{"model": "image classifier", "dataset": "photos of arthropod specimens (BIOSCAN-5M)", "train_examples": 195000, "image_size": 32, "crop_scale_min": 0.7, "horizontal_flip": true, "targets": ["family"], "num_classes": 218, "arch": "vgg", "norm": "batchnorm", "activation": "relu", "channel_attention": "eca", "padding_mode": "replicate", "depths": [2, 5, 5], "kernel_size": 3, "stem": "deep", "widths": [64, 112, 192], "downsampling": "max", "mixing": "cutmix", "label_smoothing": 0.1, "loss": "cross_entropy", "init": "trunc_normal_002", "optimizer": "muon", "muon_scale": "original", "lr": 0.011, "momentum": 0.95, "nesterov": true, "orthogonalizer": "polar_express", "adamw_lr_other_params": 0.0012, "grad_clip": 3.0, "l1_shrink": 0.01, "cautious_weight_decay": true, "steps": 4400, "batch_size": 384, "epochs": 8.7, "lr_schedule": "cosine", "final_lr_fraction": 0.01, "warmup_steps": 130, "weight_decay": 0.2, "adamw_weight_decay_other_params": 0.05}
Rows from block 2, named by matrix and row number. Each number is 128 + 32 x the weight over the matrix's rms, rounded and kept within 0 to 255. All counts start at 0. Numbers have three digits each.
# conv: 3x3 conv (model.blocks.2.conv.weight, 112x64x3x3), inputs 22-32, a 3x3 kernel for each
conv.49:128115128116127127129131128129091140223124128126125122125129128124127127130128128126125128126127125149128128132130127123125119104125073128105126097112124000041093126125129128126130111089128110123110121128128123130128127121122127122123129127108128109125127128123138122125128127137127088108128125127
conv.50:128128141092131129131125120125125125126127034140125107125062132127130079149166127128120134128132160133126133128078120140129255131128143129128139128137255128127129135128100116123075124128126128124129125146199128141131127129080129128122130130128127091128126125128104086128130120090129099106127087133
conv.51:128128130137128107127076084129127122134095127130194130128128129128128129092255154126131126129134158127128255127132128128149130134141071128128124128129132128108052128128128127126122096127119128128129128129129135135129128143127116240138112240127125128128128128125132130129129128129089128151132133135
conv.52:142140140140147128128131125146129113108133095092126129126135104127163117121125125138138177149156130120128124194130128127114118111121128133128131154098122127133129123127108107127125129128128128105126128128128124125133127119128146128126119125128136125062128073127129131133114131123130076128126133129
conv.53:139128127154127128127141128134102121142117031127126131129152127124128127129145128126127104132129128128117135128128067124128125129132129127122128045127128111128128128140128128127067195127126130133129255147146129122125131126128255128130131126128139125116115122091133070126128166129131112127122114128
conv.54:128128129127126128125124125066100123127126127128127128128130132127071136129069130123127126121127121128128119067127123125132252121112127125144128128130128128128074132118172038000127132118122129128128150121115145128128150128128184124126127134128128128126127135240126128130110129123128202184127115119
conv.55:128123127115071128112127128129133128166130108128128131128138131115128136119116134097194130255172114146171126126154129127175143129134129124130128118132128126126130127123072128128110129129123128135126179128129154133128134139128125126128128128121105125000125255120111117113128113126112189119079130066
conv.56:128189129131207128132131129128129092128125126126118125128099128132127128130132102129226120137137102138136136123127137125127128128130121125120127128121106128128129133127129128128140128044127128125128127128132129193151129128128141187126142131127128156131128131138115122147131161128130152139111130127
conv.57:142138135127128128128128127129130165127169168128123114075156131109125128102072122130142147127128131128149143128122136127124127125178127141137129128153200163159137086036057058087127134138136128126127124143127125126124083129129130129130128122129125123127119129130127128124128130134127129160103000172
conv.58:128128127128128128129126129102125125123128125127128122023074007071025031107115113123135191123131161129129135128118123127092123127105126129000000128098011142129134127141127148128125134124111053126099127128129127127120125127115128129130127126128128129130123128131128132127181144129125127129130128136
conv.59:133128129128151128128128131128143148126116131128082133115128128137128128128127139137128136129127130127127135128129126132128130135128125128115123129127127126121128133129128128128127127127127122119112127121119133128129000128128129128127128128128119102130128128143118118129124140127129141129129128134
conv.60:132129128161132137128128139128128128132150127059128135134126134143127132128016145082196131255011059102044240039128109125129112129014105135119128072030128129081128129127127127128128120128128128138123138128128128051096052127128130128124128091130100139128129241090130107110116255122255120144122129160
conv.61:134128128129133128129145192130129125129137128128128135128128083121116082128102096122127122130113131131128128077107112104127104125118127127128121128125128128124125136129136167136135134000026126127118126118121071107125126128130129128128133129129111119128120131135139160188144133116158128127168126000
conv.62:148127128128127127128128127122120132129126128077117128128139142131129129135132115127127208130123127125097126126129190129118129129127125108128129133128128131131128085000120118017076128104082131129110133128117128125086166127132113127128057122131240149144169119128131139155144128074134126137115128140
conv.63:130131137144069129125128143107115119128128128156195129124129130124128121128127128130127134128133129127128129126097129125078120123139128131128129128122069126127116128129130127000030130128128129128128126128127124128129255128130134125134128128128134129128128128130127112135112109129131129128162125129
conv.64:120103129132128129129130144127128127130128122125128127103083134129130130119128128124255127129124105127127127127158128100166152121127131133048136131070133131128130128126092126128127163127127160132136161139130133135127171147130133132126120126107132134130132133119129128121098142114134125087129127128
conv.65:127124128125127126128128128156122006127111069127126126136080132127126124120124095128120128128126114128116126130124114129130130128132144193128129128126128129127127143115119137111118133000116127128134120128132121122128128127127120128112120076092130135130128128126121124121128129128127126128130128128
conv.66:127128125128128126128127125129048122149128126144128128130128127116128127128120123136146127145140127130128123127126129177134132129127124135128126127138128125127128139096128126117127128117128128193128129128132160153175135128134129163151128133130142131128143163133131138128174155135126134147122126122
conv.67:128128128129129129128128128129130130179128128139134129127127128128126128120128130158145139145190139131148154125128127127114121140128125131129174129155148128140157141137146128127123117119124127127128120123126127127125125127129128131128128131129173128129209127128154133114162134128131128131130137130
conv.68:025119128132116129127093129147130128129128128128128128070128128000127129128129128196187128194135136128128134128138126136129101066126122103144134123129131107125132127127125128128095128128118098116130124127129122129128140128123129128128129128128087128127078125128128133135128106128051119125108120123
conv.69:129128128156255255159222170108128128128202143125147128126110130127125102150128126128125127077054077127028115129164138128129127125117127131128127112084127123104120128129127128128129129128128128127144129128128142128120119122140127125126130127128126134121125129128128194144101121123136159135127169127
conv.70:128129116129128128102132132147209134061128142082146136129128128163127128128118129129128129124127129124145160133125119122133122128130124154135128133128127128128129153128200102089121000058137112122110126128119105089107114129158158130129128129128130126076123122128121128157026117141107131126128134128
conv.71:128074156128000128137128161132125030128205121129125128135134139130134128135126213097130127128127128128128127128116127127121104125129128160143221129000136129065133137128128099106113146128128123127130128142128128129128102127039128208120120127123147129121124128129127129145117131128128170126129134129
conv.72:110129129131130128135129129130129128169167214127129134146120128128129129131183127128116132172128116127058081130128128126124149127124131124128130146130132128128085127128080128127125120128115111086105128111128125091118116124120128133153153132199125131144121051122106106110129127109024111127125121122
conv.73:128128133127127136121129134098065078138140107255128119126130126126142130129144128135129133145140130108121135127119121124154119186122126172139157132131135119128130130130132128129131116128128130127128125130140128127130158139123048128127087019120121120255128123097170134127043129133148129126127127128
conv.74:129129124129128128128124128127128121133211128138129124128118131124128128131129129066053134097042128102095130126124179127092104134128127128047129112128126127127128131131131127127131136128132127127126127126129128125129111119139232126128114125129138079124128105089129128111127117129130106076131088136
conv.75:128129128128115090131129127131123128129129099128128109156130182134108137142129139127128128129128128136128127130128113121100121125126128127129123127118108127127128134124132047043111125128130125146148131170130133132128128126129192186122135144126140128131137138132127125113126179128162157107128097099
conv.76:133138131128128128113129128127036131124112128190133126129028129128128135182144123194133119133127128122127119127173126145128095127128119127127128131140137149145139085109121128125127128128140137127129126099128127125130113128128128123128128128127125025099121128119120107107121085126123128129128127124
conv.77:125129129129129128133128128127189140139182215126128141132128151135129134156132129110128114117122120131044051120082131123104114128110000128145139162123126185000000126119122128128103128128083124127131126128128127129114117126127128122151126130132122144126120134128128130126128133062134183140132153146
conv.78:128127127126128130109128130211144099171150128079128128128151128129129127128121167114111115127123127128113124158150157142126138132106129128117082134125128128086129117131173120128129123120126122126127128184131127170146000128133034122128126164124128116150059132185136121202123128131082078127020122147
conv.79:125128128128128129131128131134137128129135129128132129061060142000000128139122128132139129158142143110129162136131129128162128127129131120128185128128129125128129127128133128069127128123127124099103113063122125127126125127136116106130125128129161129130143128149122129130134132131149128128153121116
conv.80:131128128116125124128128118098128128129157134130131128125114127104115126108112094133145138128195123152255130134126141126128128084129136127129129128112133041000111129129129128128131097128126131128129124128129078046128127124129130129129128129114121128121090131125128127132128141128152212129136129140
conv.81:140129135128113129128123128208140128124131129124127132123136206126126129139128141128128128130114128138126130129127130132143124129145126074024130091000134128128143103116128104124131128127130128128132128127124128128102109132128091125130112127127131128180128133128078129128127141128107141146045129137
conv.82:128136126128128128130128141053126128128099126180087013128127112130131128119116128145136133151127128163132151124126165130139136147126093159212129145129129160136141134129125128128127127126129129128128128115128127114128129041110221132119125137128129128127142131244165128127046205128122120132176130131
conv.83:127128145128128128127127110129144082127131130128128170125128129128128128136129172118115126127124131112126128118127130111127135114127103126143153129137130128128122138126119106125127127128131129137132129128128129128112127127120127124196124122255075121131126127126119105131127133123123122120113126127
conv.84:129120127139128127134129125121127123127085026148125120130124128111129128129128128115128144124128125129129129137124127124120126135136137129099126120125128128128128128102126128126128157162170163128134155132142133128144105119114128129117132124102152132127129128142125141130127131104129104106124116128
conv.85:126255127112127128128128128119126129110224132123124097129137126124079127127128128124129128129127128121128027133109226124178128128126100128081035127129077127128129129134129106128129130129128129123178128127214130128128132131128122131128123119123135125153126126141128129099128129217124107091130093124
conv.86:130128127128127125128096122125025128126128096150255128131128111126232121082120128128125126126132128169104131065056127128101093114116124128107128142128118141114178127129135090124135126123124130129127129051127128104087168127089255129115127127132133128127136130116090128124052116228100121128122155133
conv.87:100128127000034127103128127127073128127104124138127129120123127191160128186142105123124122118132126126127128150126119128120128129127154128127124255255116255158108138132128129129128128130128127130128129142128141136130136129128150130126144129128154151123150123129130128126129116117127128128133128126
conv.88:153128126121173128160211127128128128064128178111000125148125127139127136128128129126130123123150108127167093097125128134147126175131117120128123126128130130132130127127126115018127137129147124132129127128127087130152118129128089121128125127128129202148141212125144129131129144127127128127128128119
conv.89:115127128126127127124127123090105128067165131087128144127115120128127127127125133127129164130120130129128133144129177131165159126191133133128128127137118127131130098116164129125161100129170156132128135130131128136154114129154115140145118112134128129129107129183127134129080101122117204128118129126
conv.90:056130112127140126130134127129137116127144140125132130132129107129128128129128125093127089042127120109129101072128134097062123129126121000122193099119255132143094153129110128128129132134142128124138128127083128128119140128129128128125125116124128125124127126126125129140143128130097255128105135128
conv.91:128130124128128121125129127076113229106116179128010137131144127130131124128128107130133129130130124142135124129129131125122125115123137133128128128130125127115127095255255091131082124255255126126125128126128128127128134014125129136127129127128128129129126127134128128130165082127135125149130128126
conv.92:128128128128128127136128128126121127118041127129129128128133134125113125105111127127127134126130122127128125129128121133142133132163140129128147128122127128119092127128127128129128152135134129127123127133134143137212135123127129127122095128128114128129129105139126047133122083119090000128137121147
conv.93:120128131128129133116128136128148126127128116123131127147127139127128128136157129090109091064111059112003045135130126128140147128130131133125112120117064124118128126128128128120128111108134127127127138150139133165137135129193112128128140129129097128127130109129118128105123118119081120129135086118
conv.94:127128127128134126128128123211137038107108105128127147128128131127134132129130132103128105128130128126128126106125105130103084133114134128133119129149127118128125255255111160164129255129095128128129128128130128128141111101146120115100132130131140130167128127129122117141131129132128127127127128129
conv.95:129132138130135179128129129083122127110128116128123128128128128128137132105128159164113151131134152128127132133130129124128000109126066126125127124129231028128150115128113108127119234128098128133128128128181128138128126144126121162126113128135129133128130144124130139126131127142216140134129130141
conv.96:131128111128124122127127128051073255129126193128128117168129119127128127128128152125144133128121124130126126129128087137128128131127128139141137128128133133127131025118127119000000118000116166126125132124116128128128169125088163128123096123118111100125128129143128136115148130122131145126143126129
conv.97:130130126113128128111132128180204240138128132056129128135130128126128129128129126113129128122141134125127135126124119135130127130134128130130124124126125123123123255255255000020126079128131129130106171132135128128110103129128129128120129131095123128129117128122129127131109136163125131127106128122
conv.98:088118124124128128128128125113130120255128126136128107139114122127126128128129125184139126129117129128124128096143176245128128152127127000086132145133146132133128126127150117127128131129128113121111083140096073121124255120125126127127112128126121122173127138115181134122132083119128100128128128128
conv.99:127128128128128215124127128129128129128135123102125127013028023121108074128126006129149128141128139126127128142158140109161115122108127127128121127127106132127116134109108129129065186131116127126128128128133128128088081112102129128115076120127137135130133142130150128129126131130121133127128127125
conv.100:131000129128123130128128128164136127138169150129136158126128111128130128127130127130045102099099123128128109128085037138127058142136128154046081134125128129129133167128128154128140177131130128089031128128128128131129110152138101255126129118086134128128129130129116126127129201132128124126128118127
conv.101:092128122202155111128130082131117113130161127136128125111068086025086118000105129129138128113159128128129127135127126135147126124138130096128129057125129065108130121128134125127131127128138126128099124130117131129125152130117125130123128128128129129118141157126127141128129128128146131128125129124
conv.102:125128128128128128145129128124143213126141157137148139233128159127130128147131133140136145127144120131133121117129136128148129086104103120115123126128127126126127041128092119149138126161155127127121127128127127166157129128128128129128128141150127146130128124128132136135126129144128128133147140133
conv.103:126122125126152121126087107127128127129129066124197132128108131127127136131128152076117119141212146120128167124133128132129128128128128056106128106128132000114134122104140126112131128126130128123128037121100121094083148128144129128128128116111148129129144129073151128127126128127114121124127140135
conv.104:127126115128158129128159216128126126125170160099146146125126128128255144135137128129151141138144138130123133114126131124128127128136125125127128128146132134139156240220255196136128139111122104126126128128114130128128129149156124128123127128128134122128126129128127128131119123118112123074128126125
conv.105:129099127124165135127217240127128134125130129130054042129131131129125124104023052126127128127162138140150124126131135130131133131129128130073126105127128100197127126122128126128134128129091131130117111131123117132127134133132103108128120128129128127146220133109132094078152139130158067066166070128
conv.106:127127114117127128108128136124106119000087114106082113092104115134135126128128119122128128060109135128128138128123125128128129119128116127128119130130129150128132128128104133128067160128042117124126123128121128130128128127129130128128120012129128126143116128131118128128118143132003135126117139125
conv.107:120128129128128128129127119128126074125053000129116087128114147128128135134124134115103105117129122123129121124150128129122118123107120130136152128128160113128129062127134052108129000105186128076124128102127135120127145042103135028126129054128115197133120160129122135132129133129129131104140128107
conv.108:127102135128128143128129142117128117122128126134128128127129125126125128126112124125128127145125121130128127127136112132129095113123128128159122127255255124128135130127136129129132137128128133128135127128129127119093129129142111207128130128126121152128130131130124131115128110131095115128127129131