config = dict(
    dataset='photos of arthropod specimens (BIOSCAN-5M)',
    num_classes=218,
    batch_size=384,
    weight_decay=0.2,
)
Rows from block 5 of a small image classifier, named by matrix and row number. Each number is 128 + 24 x the weight over its row's rms, rounded and kept within 0 to 255. All counts start at 0.
After each channel's rows are labels from the 100 images, of 14848, where the channel reaches its highest value: "responds to" is what is common among them. Only what is clearly more common there than usual is listed. The data: photos of arthropod specimens (BIOSCAN-5M).
# conv: 3x3 conv (model.blocks.5.conv.weight, 112x112x3x3, each kernel summed), inputs 56-111

conv.15 [126 121  87 138 126 136 126 124 123 117 155 206 122 128 136 124 127 153 207 121 130 129 144 111 126 126 130 166 126 132 126 156 133 113 129 134 124 130 122 127 136 107 130 128 134 113 170 130 122 131  86 123 131 128 126 125]
responds to: order Coleoptera; family Coccinellidae

conv.19 [125 146 120 118 126 220 216 118 130 126 112 127 121 119 130 102 127 112 111 129 110 128 134 127 124 127 118 125 131 135 128 112 129 136 124 127 172 188 113 183 126 128 125 145 154 135 127 124 171 129 129 162 188 150  70 140]
responds to: order Coleoptera; family Coccinellidae

conv.26 [134 224 131 129 133 137 135 132 150 232 118 131 138 118 128 126 124 135 130 116 121 127 130 155 128 119 116 103 122 114 128 143 118 171 120 101 130 185 101 127 135 130 126 138 126 123 116 121 130 124 183 130  99 129 128 129]
responds to: order Hymenoptera

conv.48 [129 143  64 132 128 139 164 128 154 125  46 125 123 122 127 138 128 125  85 137 145 183 142 107 125 141 100 111 112  90 128 100 139 130 140 135 127 129 136 120 111  66 135 128 160 123 143 134 136  97  89 122 129 129 192 126]
responds to: order Diptera; family Limoniidae

conv.64 [132 118 150 129 126 134 123 108 125 133 125 118 125 134 150 255 111 152 128 127 163 147 118 108 204 136 129 130 125 127 127 129 124 129 135 129 127 168 119 128 130  88 131  97 120 125 131 139 134 125 113 126 153 130 127 123]
responds to: order Coleoptera; family Coccinellidae

conv.60 [127 133 145 145 129 127 123 115 142 127 119 124 134 102 103 141 135 147 152 133 125 126 139 124 129 130 128 127 130 125 124 132 119 123 123  69 128 120 135 129 129 131 130 127 124 114 255 143 116 255 116 127 112 129 170 115]
responds to: order Coleoptera

conv.31 [123 134 130 127 127 128 137 128 127 132 110 125 127 121 118 129 126 132 135 142 131 125 124 124 130 134 128 129 112 128 128 132 129 129 126 119 128 127 134 127 128 128 114 128 118 136 128 128 127 127 128 127 162 126 117 116]
responds to: order Hymenoptera

conv.28 [119 130 131 127 130 161 140 123 119 126 128 129 136 108 111 129 125 124 126 128 136 132 129 128 126 133 124 128 123 120 119 121 134  79 128 121 129 127 130 128 116 130 129 131 232 107 117 115 127 126 129 127 137 127 132 128]
responds to: order Hymenoptera

conv.2 [114 128  61  95 138 158 129  85 123  97 128 129 210 118 124 127 119 123 104 117 104 126 133 123 130 131 128 114 143 126  98 124 122 122 140 155 177 122 110 132 125 127 122 129 126 142 147 139 219 161 118 117 111 108 147 124]
responds to: order Coleoptera; family Coccinellidae

conv.81 [129 252  77 123 138 127 128 125 124 128  79 126 128 133 175 118 122 131 135 137 131 141 161 109 141 127 128 127 109 144 127 119 127 125 199  82 128 125 127 127 121 130 203 118 127 125 130 128 134 127 134 127 109 129 121 128]
responds to: order Diptera; family Psychodidae

conv.103 [143  63 135 121 117 124 160  19 126 143 125 127 128 172 148 117 144 138 151 126 128 138 143 105 141 129 131 120 120 124 125 122 130 132 130 134 103 139 127 124 128 148 115 130 120 151 138 126 127 128  54 124 127 163 137 130]
responds to: order Coleoptera

conv.7 [128 130  28 125 128 124 120 137 134 132 126 255 128  98 119 123 120 119 151 112 128 128 134  57 126 130 130 162 124 166 130 141 139 125 128  83 126 127 129 127 145  60 125 123 151 124 126 130 127 128 121 131 128 129 131 126]
responds to: order Coleoptera

conv.63 [129 174 127 129 125 117 111 131  76 139 129 117 121 111 137 122 117 125 131 167 129 120 122 126 129 134 128 134 171 211 129 125 143 165 120  88 122 130 130 120 132 126 126 125 125 139 157 123 126 115 176 126 134 128 125 129]
responds to: order Hymenoptera