From a checkpoint of a small image classifier.
Model: activation relu, widths [64, 112, 192].
Training: muon at rate 0.011, 4400 steps, batches of 384, held-out accuracy 44%.
Data: trained on photos of arthropod specimens (BIOSCAN-5M), 195000 training examples, 8.7 epochs.
Rows from block 8 of a small image classifier, named by matrix and row number. Each number is 50 + 15 x the weight over its row's rms, rounded and kept within 0 to 99. All counts start at 0.
After each channel's rows are labels from the 100 images, of 14848, where the channel reaches its highest value: "top examples" is what is common among them. Only what is clearly more common there than usual is listed. The data: photos of arthropod specimens (BIOSCAN-5M).
# conv: 3x3 conv (model.blocks.8.conv.weight, 192x192x3x3, each kernel summed), inputs 0-95

conv.113:56 45 53 51 38 47 50 42 65 30 55 50 50 62 87 16 48 44 79 55 55 52 50 51 52 53 49 53 47 55 52 51 40 45 71 64 54 47 43 51 50 36 41 66 42 51 51 51 43 35 56 44 52 55 51 54 54 51 80 61 00 50 51 70 43 48 58 65 56 60 47 32 58 47 48 51 43 43 44 46 52 49 47 44 47 49 51 76 62 64 59 56 51 50 63 49
top examples: class Arachnida; order Hemiptera

conv.106:00 46 46 55 55 50 65 09 57 50 45 61 99 50 51 53 53 53 47 43 50 50 52 55 50 52 57 73 53 43 50 47 49 61 67 63 35 33 47 92 53 69 38 52 36 41 61 55 30 42 50 84 30 45 46 46 49 47 65 59 48 49 44 35 58 47 87 52 77 55 69 99 44 16 49 25 55 29 48 48 53 51 50 51 39 50 50 50 59 49 61 49 49 38 53 58
top examples: order Hemiptera

conv.118:47 48 38 49 52 49 69 46 58 43 61 53 68 36 39 46 56 42 44 51 20 65 31 49 71 53 56 50 51 25 77 51 52 51 49 51 51 71 59 50 88 27 38 44 32 49 50 51 55 52 55 45 50 45 52 50 40 33 41 46 53 56 05 48 39 48 50 48 37 73 38 11 50 68 43 54 99 49 99 51 48 48 59 35 56 32 13 51 63 40 48 44 50 49 03 49
top examples: order Diptera

conv.120:53 45 53 50 46 61 51 45 50 40 72 58 00 34 47 49 50 50 45 51 50 51 49 50 50 52 49 12 50 29 53 49 54 52 55 49 49 53 47 41 51 58 46 35 57 50 50 54 50 53 47 42 52 57 49 78 48 47 48 31 53 47 67 99 60 49 41 57 55 80 69 39 79 26 51 51 55 42 49 69 58 45 46 46 51 46 52 55 52 54 32 37 52 47 61 43
top examples: order Hemiptera

conv.22:46 59 50 50 49 51 50 46 99 39 50 53 45 50 55 55 49 45 48 60 48 60 51 51 49 50 40 51 50 50 44 50 49 47 50 51 46 43 46 51 49 43 51 49 51 63 49 38 43 50 40 56 50 50 51 54 50 47 52 49 49 34 50 47 49 47 99 46 50 48 50 49 53 44 46 50 49 33 48 49 54 53 51 57 50 47 52 50 52 50 47 49 49 49 49 50
top examples: order Hemiptera

conv.133:50 50 50 55 50 49 39 50 50 53 54 49 49 50 51 51 50 51 50 51 44 49 50 48 50 50 47 50 48 54 49 50 51 34 51 49 51 49 47 48 48 82 48 50 50 50 51 50 06 49 54 50 52 45 54 49 51 50 59 50 50 50 51 52 54 50 51 58 50 50 99 99 48 50 49 50 42 46 50 50 50 50 50 49 57 50 48 50 50 49 49 49 49 52 47 47
top examples: class Collembola; order Entomobryomorpha

conv.8:49 56 50 51 59 57 47 26 57 57 53 53 69 30 49 65 45 53 51 51 58 57 41 49 61 49 47 54 50 55 48 51 44 49 52 53 55 59 48 47 99 55 48 50 49 52 52 46 35 73 33 47 55 52 48 49 51 50 48 52 49 66 49 52 50 49 53 40 59 55 61 44 37 54 17 50 51 57 40 59 49 49 34 77 40 51 66 23 53 57 49 35 40 52 55 48
top examples: order Diptera; family Drosophilidae

conv.12:63 52 81 55 52 50 27 27 52 24 41 50 64 44 04 52 63 54 41 48 50 55 48 49 50 48 58 49 50 36 50 46 46 52 47 48 49 45 68 48 99 70 42 49 50 51 50 57 65 53 39 49 42 29 50 50 53 46 50 51 44 46 53 49 48 49 46 32 41 73 51 20 47 58 45 54 60 40 58 33 52 48 51 41 49 50 46 50 44 52 46 41 54 50 45 59
top examples: order Diptera; family Muscidae; family Anthomyiidae

conv.90:63 47 68 41 48 49 51 34 49 49 52 48 47 52 65 50 44 51 48 47 49 50 50 51 51 45 47 48 51 76 50 54 46 49 54 64 50 50 51 50 49 48 53 61 49 47 53 41 47 49 49 51 49 48 52 49 51 47 46 41 53 51 52 56 47 49 29 51 51 51 53 51 50 44 48 52 36 56 50 49 49 48 47 41 50 60 50 49 76 86 51 51 53 48 53 51
top examples: class Arachnida; family Trichogrammatidae

conv.131:40 62 44 51 52 56 52 54 50 50 18 49 52 51 46 37 46 40 36 93 46 48 48 46 45 54 53 36 50 49 49 49 29 41 40 49 56 52 56 49 41 56 45 24 00 50 50 53 50 90 70 48 51 41 50 58 32 50 58 87 51 50 66 73 89 61 48 57 50 62 00 42 76 49 69 49 53 52 51 48 50 44 55 70 44 53 46 33 49 41 50 53 46 52 52 53
top examples: order Hemiptera

conv.73:83 58 55 54 32 38 41 46 47 25 63 44 39 32 52 34 69 45 56 51 48 49 58 53 51 60 38 55 52 55 82 49 63 93 80 64 70 50 47 42 38 30 46 53 65 50 49 56 57 48 61 06 55 46 51 54 58 43 50 42 25 51 44 48 70 75 55 43 45 51 00 10 55 52 57 78 40 10 55 89 51 46 54 59 50 56 75 51 46 53 68 54 64 56 47 45
top examples: order Diptera; family Anthomyiidae

conv.99:22 49 48 40 53 50 13 50 51 39 40 48 53 52 50 80 49 50 49 56 49 46 50 52 72 48 51 38 48 50 38 45 34 39 52 58 47 50 49 49 41 55 69 67 46 51 51 53 56 52 40 58 37 46 51 43 45 51 46 49 59 67 48 47 47 53 16 53 99 47 51 40 31 50 99 51 48 44 48 42 53 51 67 74 54 50 51 51 51 46 59 86 63 66 47 50
top examples: order Lepidoptera

conv.170:44 43 50 49 70 34 44 45 65 55 52 39 44 45 42 54 52 51 47 52 39 47 57 54 49 47 64 49 49 54 45 50 48 52 51 50 46 47 18 55 45 50 50 35 49 48 50 50 46 29 51 47 47 47 51 64 51 59 49 45 50 50 55 44 47 59 60 45 51 51 58 99 53 47 70 50 11 41 48 44 61 53 75 48 42 29 49 31 47 48 53 61 52 50 36 50
top examples: class Collembola; order Entomobryomorpha

conv.13:38 48 49 49 50 51 49 49 56 54 50 50 50 55 49 47 50 51 48 52 50 50 50 49 48 49 51 48 50 51 21 49 51 50 40 51 50 50 52 52 76 50 53 57 49 44 48 49 56 52 47 54 66 50 47 49 50 48 49 56 63 50 60 50 47 50 49 52 48 63 50 48 29 51 51 51 51 50 29 37 50 50 50 48 50 45 50 48 50 57 49 49 50 50 49 52
top examples: order Coleoptera; family Throscidae

conv.147:50 35 50 50 51 01 51 52 45 57 50 45 58 61 53 51 38 44 43 63 47 55 37 46 29 52 49 45 50 42 52 49 55 50 52 49 51 52 46 50 45 50 40 49 46 51 50 61 45 51 47 60 49 51 39 52 48 34 47 49 00 39 64 62 50 51 50 99 42 27 52 46 48 50 84 99 54 85 52 45 57 75 53 49 54 56 50 49 52 51 53 50 52 50 54 43
top examples: order Coleoptera; family Throscidae

conv.41:52 95 23 47 50 49 20 53 99 47 50 37 48 71 45 52 51 53 47 58 50 49 82 21 55 54 31 39 49 46 51 50 49 51 52 52 49 44 99 45 36 52 48 52 49 64 49 47 51 50 23 54 50 56 53 51 54 47 52 57 60 50 54 51 48 58 99 47 50 63 50 54 49 41 67 57 29 64 45 47 54 49 84 53 51 48 48 34 53 49 50 39 50 51 54 52
top examples: order Hemiptera; order Psocodea

conv.123:47 43 59 46 47 52 20 56 25 49 44 57 55 77 49 37 50 27 44 52 48 62 49 51 49 28 53 35 45 82 21 51 49 64 54 50 17 75 66 50 51 74 49 99 49 51 51 44 50 57 53 46 50 51 45 52 39 50 54 63 48 22 69 58 48 55 35 51 48 48 45 00 26 41 22 46 40 51 54 25 51 25 49 48 55 50 52 64 51 55 86 70 90 51 50 53
top examples: order Lepidoptera

conv.117:46 42 50 49 49 51 46 48 34 51 48 54 53 53 48 53 56 46 67 59 68 41 45 52 56 55 53 46 49 60 48 51 49 58 59 82 52 48 52 50 61 62 48 59 49 39 47 49 39 45 79 57 58 51 48 15 49 50 45 25 53 05 50 73 51 52 55 51 46 60 51 63 37 49 38 47 52 30 00 50 49 50 52 68 48 47 55 51 48 41 72 99 46 39 44 51
top examples: order Lepidoptera

conv.128:41 51 23 68 49 50 44 56 99 51 49 48 52 47 30 43 53 58 59 56 51 71 45 49 52 49 20 51 52 48 51 99 00 32 39 50 54 51 68 40 49 51 39 49 52 49 52 51 44 52 50 50 50 54 49 47 54 41 50 52 42 50 51 42 47 50 38 47 47 54 40 30 49 48 50 49 62 48 49 51 50 51 46 51 50 47 47 51 68 51 46 08 74 51 35 47
top examples: class Arachnida; order Trombidiformes

conv.125:86 49 73 48 50 63 47 00 44 49 33 53 50 48 49 17 48 46 91 48 49 51 45 78 47 50 60 54 52 66 48 43 48 54 44 52 50 57 44 42 42 55 52 52 44 47 51 50 49 49 55 48 47 51 61 37 46 56 47 45 50 40 50 36 29 49 31 54 53 54 51 53 00 40 52 51 46 19 52 54 56 61 47 49 56 49 50 35 18 48 45 57 54 39 34 53
top examples: order Hymenoptera

conv.145:44 57 47 48 46 59 37 47 44 38 45 49 45 48 55 47 54 52 50 48 25 60 50 45 49 70 90 52 47 47 46 50 70 47 52 50 48 51 47 48 59 50 47 44 47 52 44 49 49 42 46 51 50 51 50 48 69 51 39 46 79 70 50 85 50 51 86 50 48 46 51 23 99 48 41 49 50 44 46 49 47 49 57 46 30 51 46 52 40 52 39 52 45 50 46 49
top examples: order Diptera

conv.63:50 39 47 52 49 03 52 45 27 42 31 58 53 75 50 23 43 50 60 67 99 52 52 51 85 53 55 49 44 72 49 51 27 71 46 54 51 47 39 47 67 32 50 48 49 49 56 54 50 52 62 50 49 65 37 49 49 49 54 33 49 56 46 76 51 48 29 51 68 40 54 73 50 36 67 49 48 99 36 44 39 65 36 99 59 51 50 38 66 66 65 45 45 40 64 50
top examples: order Lepidoptera

conv.104:53 29 48 68 53 52 53 51 50 57 67 40 53 45 49 55 46 36 50 35 53 45 49 45 49 45 57 43 51 39 55 53 47 80 50 46 49 48 38 43 44 34 41 47 81 56 57 59 53 54 51 52 60 49 48 50 51 50 45 50 56 49 59 50 51 41 00 56 44 50 50 99 51 51 06 52 58 32 53 71 49 46 55 54 61 49 49 70 43 45 58 48 47 29 63 53
top examples: order Coleoptera

conv.33:43 46 45 52 51 45 44 50 37 68 52 49 45 45 49 42 50 60 50 52 50 49 50 52 49 56 21 41 57 45 53 51 41 54 43 45 47 50 44 48 45 42 50 45 51 48 50 51 51 68 99 34 48 50 85 68 51 49 40 50 52 48 53 42 50 51 48 52 35 77 99 99 60 50 25 68 52 41 44 44 83 44 50 00 42 50 47 41 52 99 50 49 46 47 55 65
top examples: class Collembola

conv.152:48 53 53 52 54 55 47 47 49 45 45 43 18 51 50 64 45 77 56 51 46 46 41 50 50 54 36 46 51 50 49 49 59 39 62 51 53 65 61 58 00 00 49 48 52 50 47 52 49 53 51 49 53 47 48 74 53 56 51 51 40 58 47 60 47 52 48 57 87 34 61 47 25 66 57 50 43 67 48 11 51 44 51 54 52 45 50 53 46 65 51 49 66 51 51 52
top examples: order Hemiptera

conv.96:47 44 37 50 49 51 43 14 52 66 47 52 50 45 69 48 47 51 41 55 50 51 50 50 30 47 51 41 49 55 38 51 57 31 51 58 90 50 44 25 43 55 70 46 51 50 41 50 37 36 28 18 53 46 35 50 52 49 54 45 48 45 41 49 43 47 52 50 50 55 53 30 45 49 53 55 53 54 51 68 44 50 52 32 00 50 78 54 67 38 76 48 38 36 57 51
top examples: family Limoniidae

conv.26:51 52 50 49 47 47 69 46 33 38 43 50 52 38 48 49 33 49 48 45 53 50 51 45 50 45 49 50 50 52 40 50 50 44 49 50 56 48 64 43 18 99 99 49 40 55 49 49 47 48 67 52 55 51 50 36 48 33 53 52 69 45 51 46 48 71 52 48 52 51 31 49 58 55 60 44 66 62 51 38 44 50 50 53 51 50 44 48 76 54 46 51 51 50 52 47
top examples: order Hymenoptera; family Scatopsidae

conv.15:50 49 48 48 50 48 46 68 48 68 81 50 99 52 51 51 50 49 51 51 50 50 50 47 54 50 51 49 50 50 48 49 99 50 68 37 51 47 48 51 51 50 50 47 47 50 51 62 48 66 49 48 50 43 48 49 48 49 52 82 00 65 56 47 48 51 50 53 50 57 61 55 52 49 47 50 50 47 56 49 52 49 48 56 31 50 62 48 50 39 50 49 45 49 53 52
top examples: order Hemiptera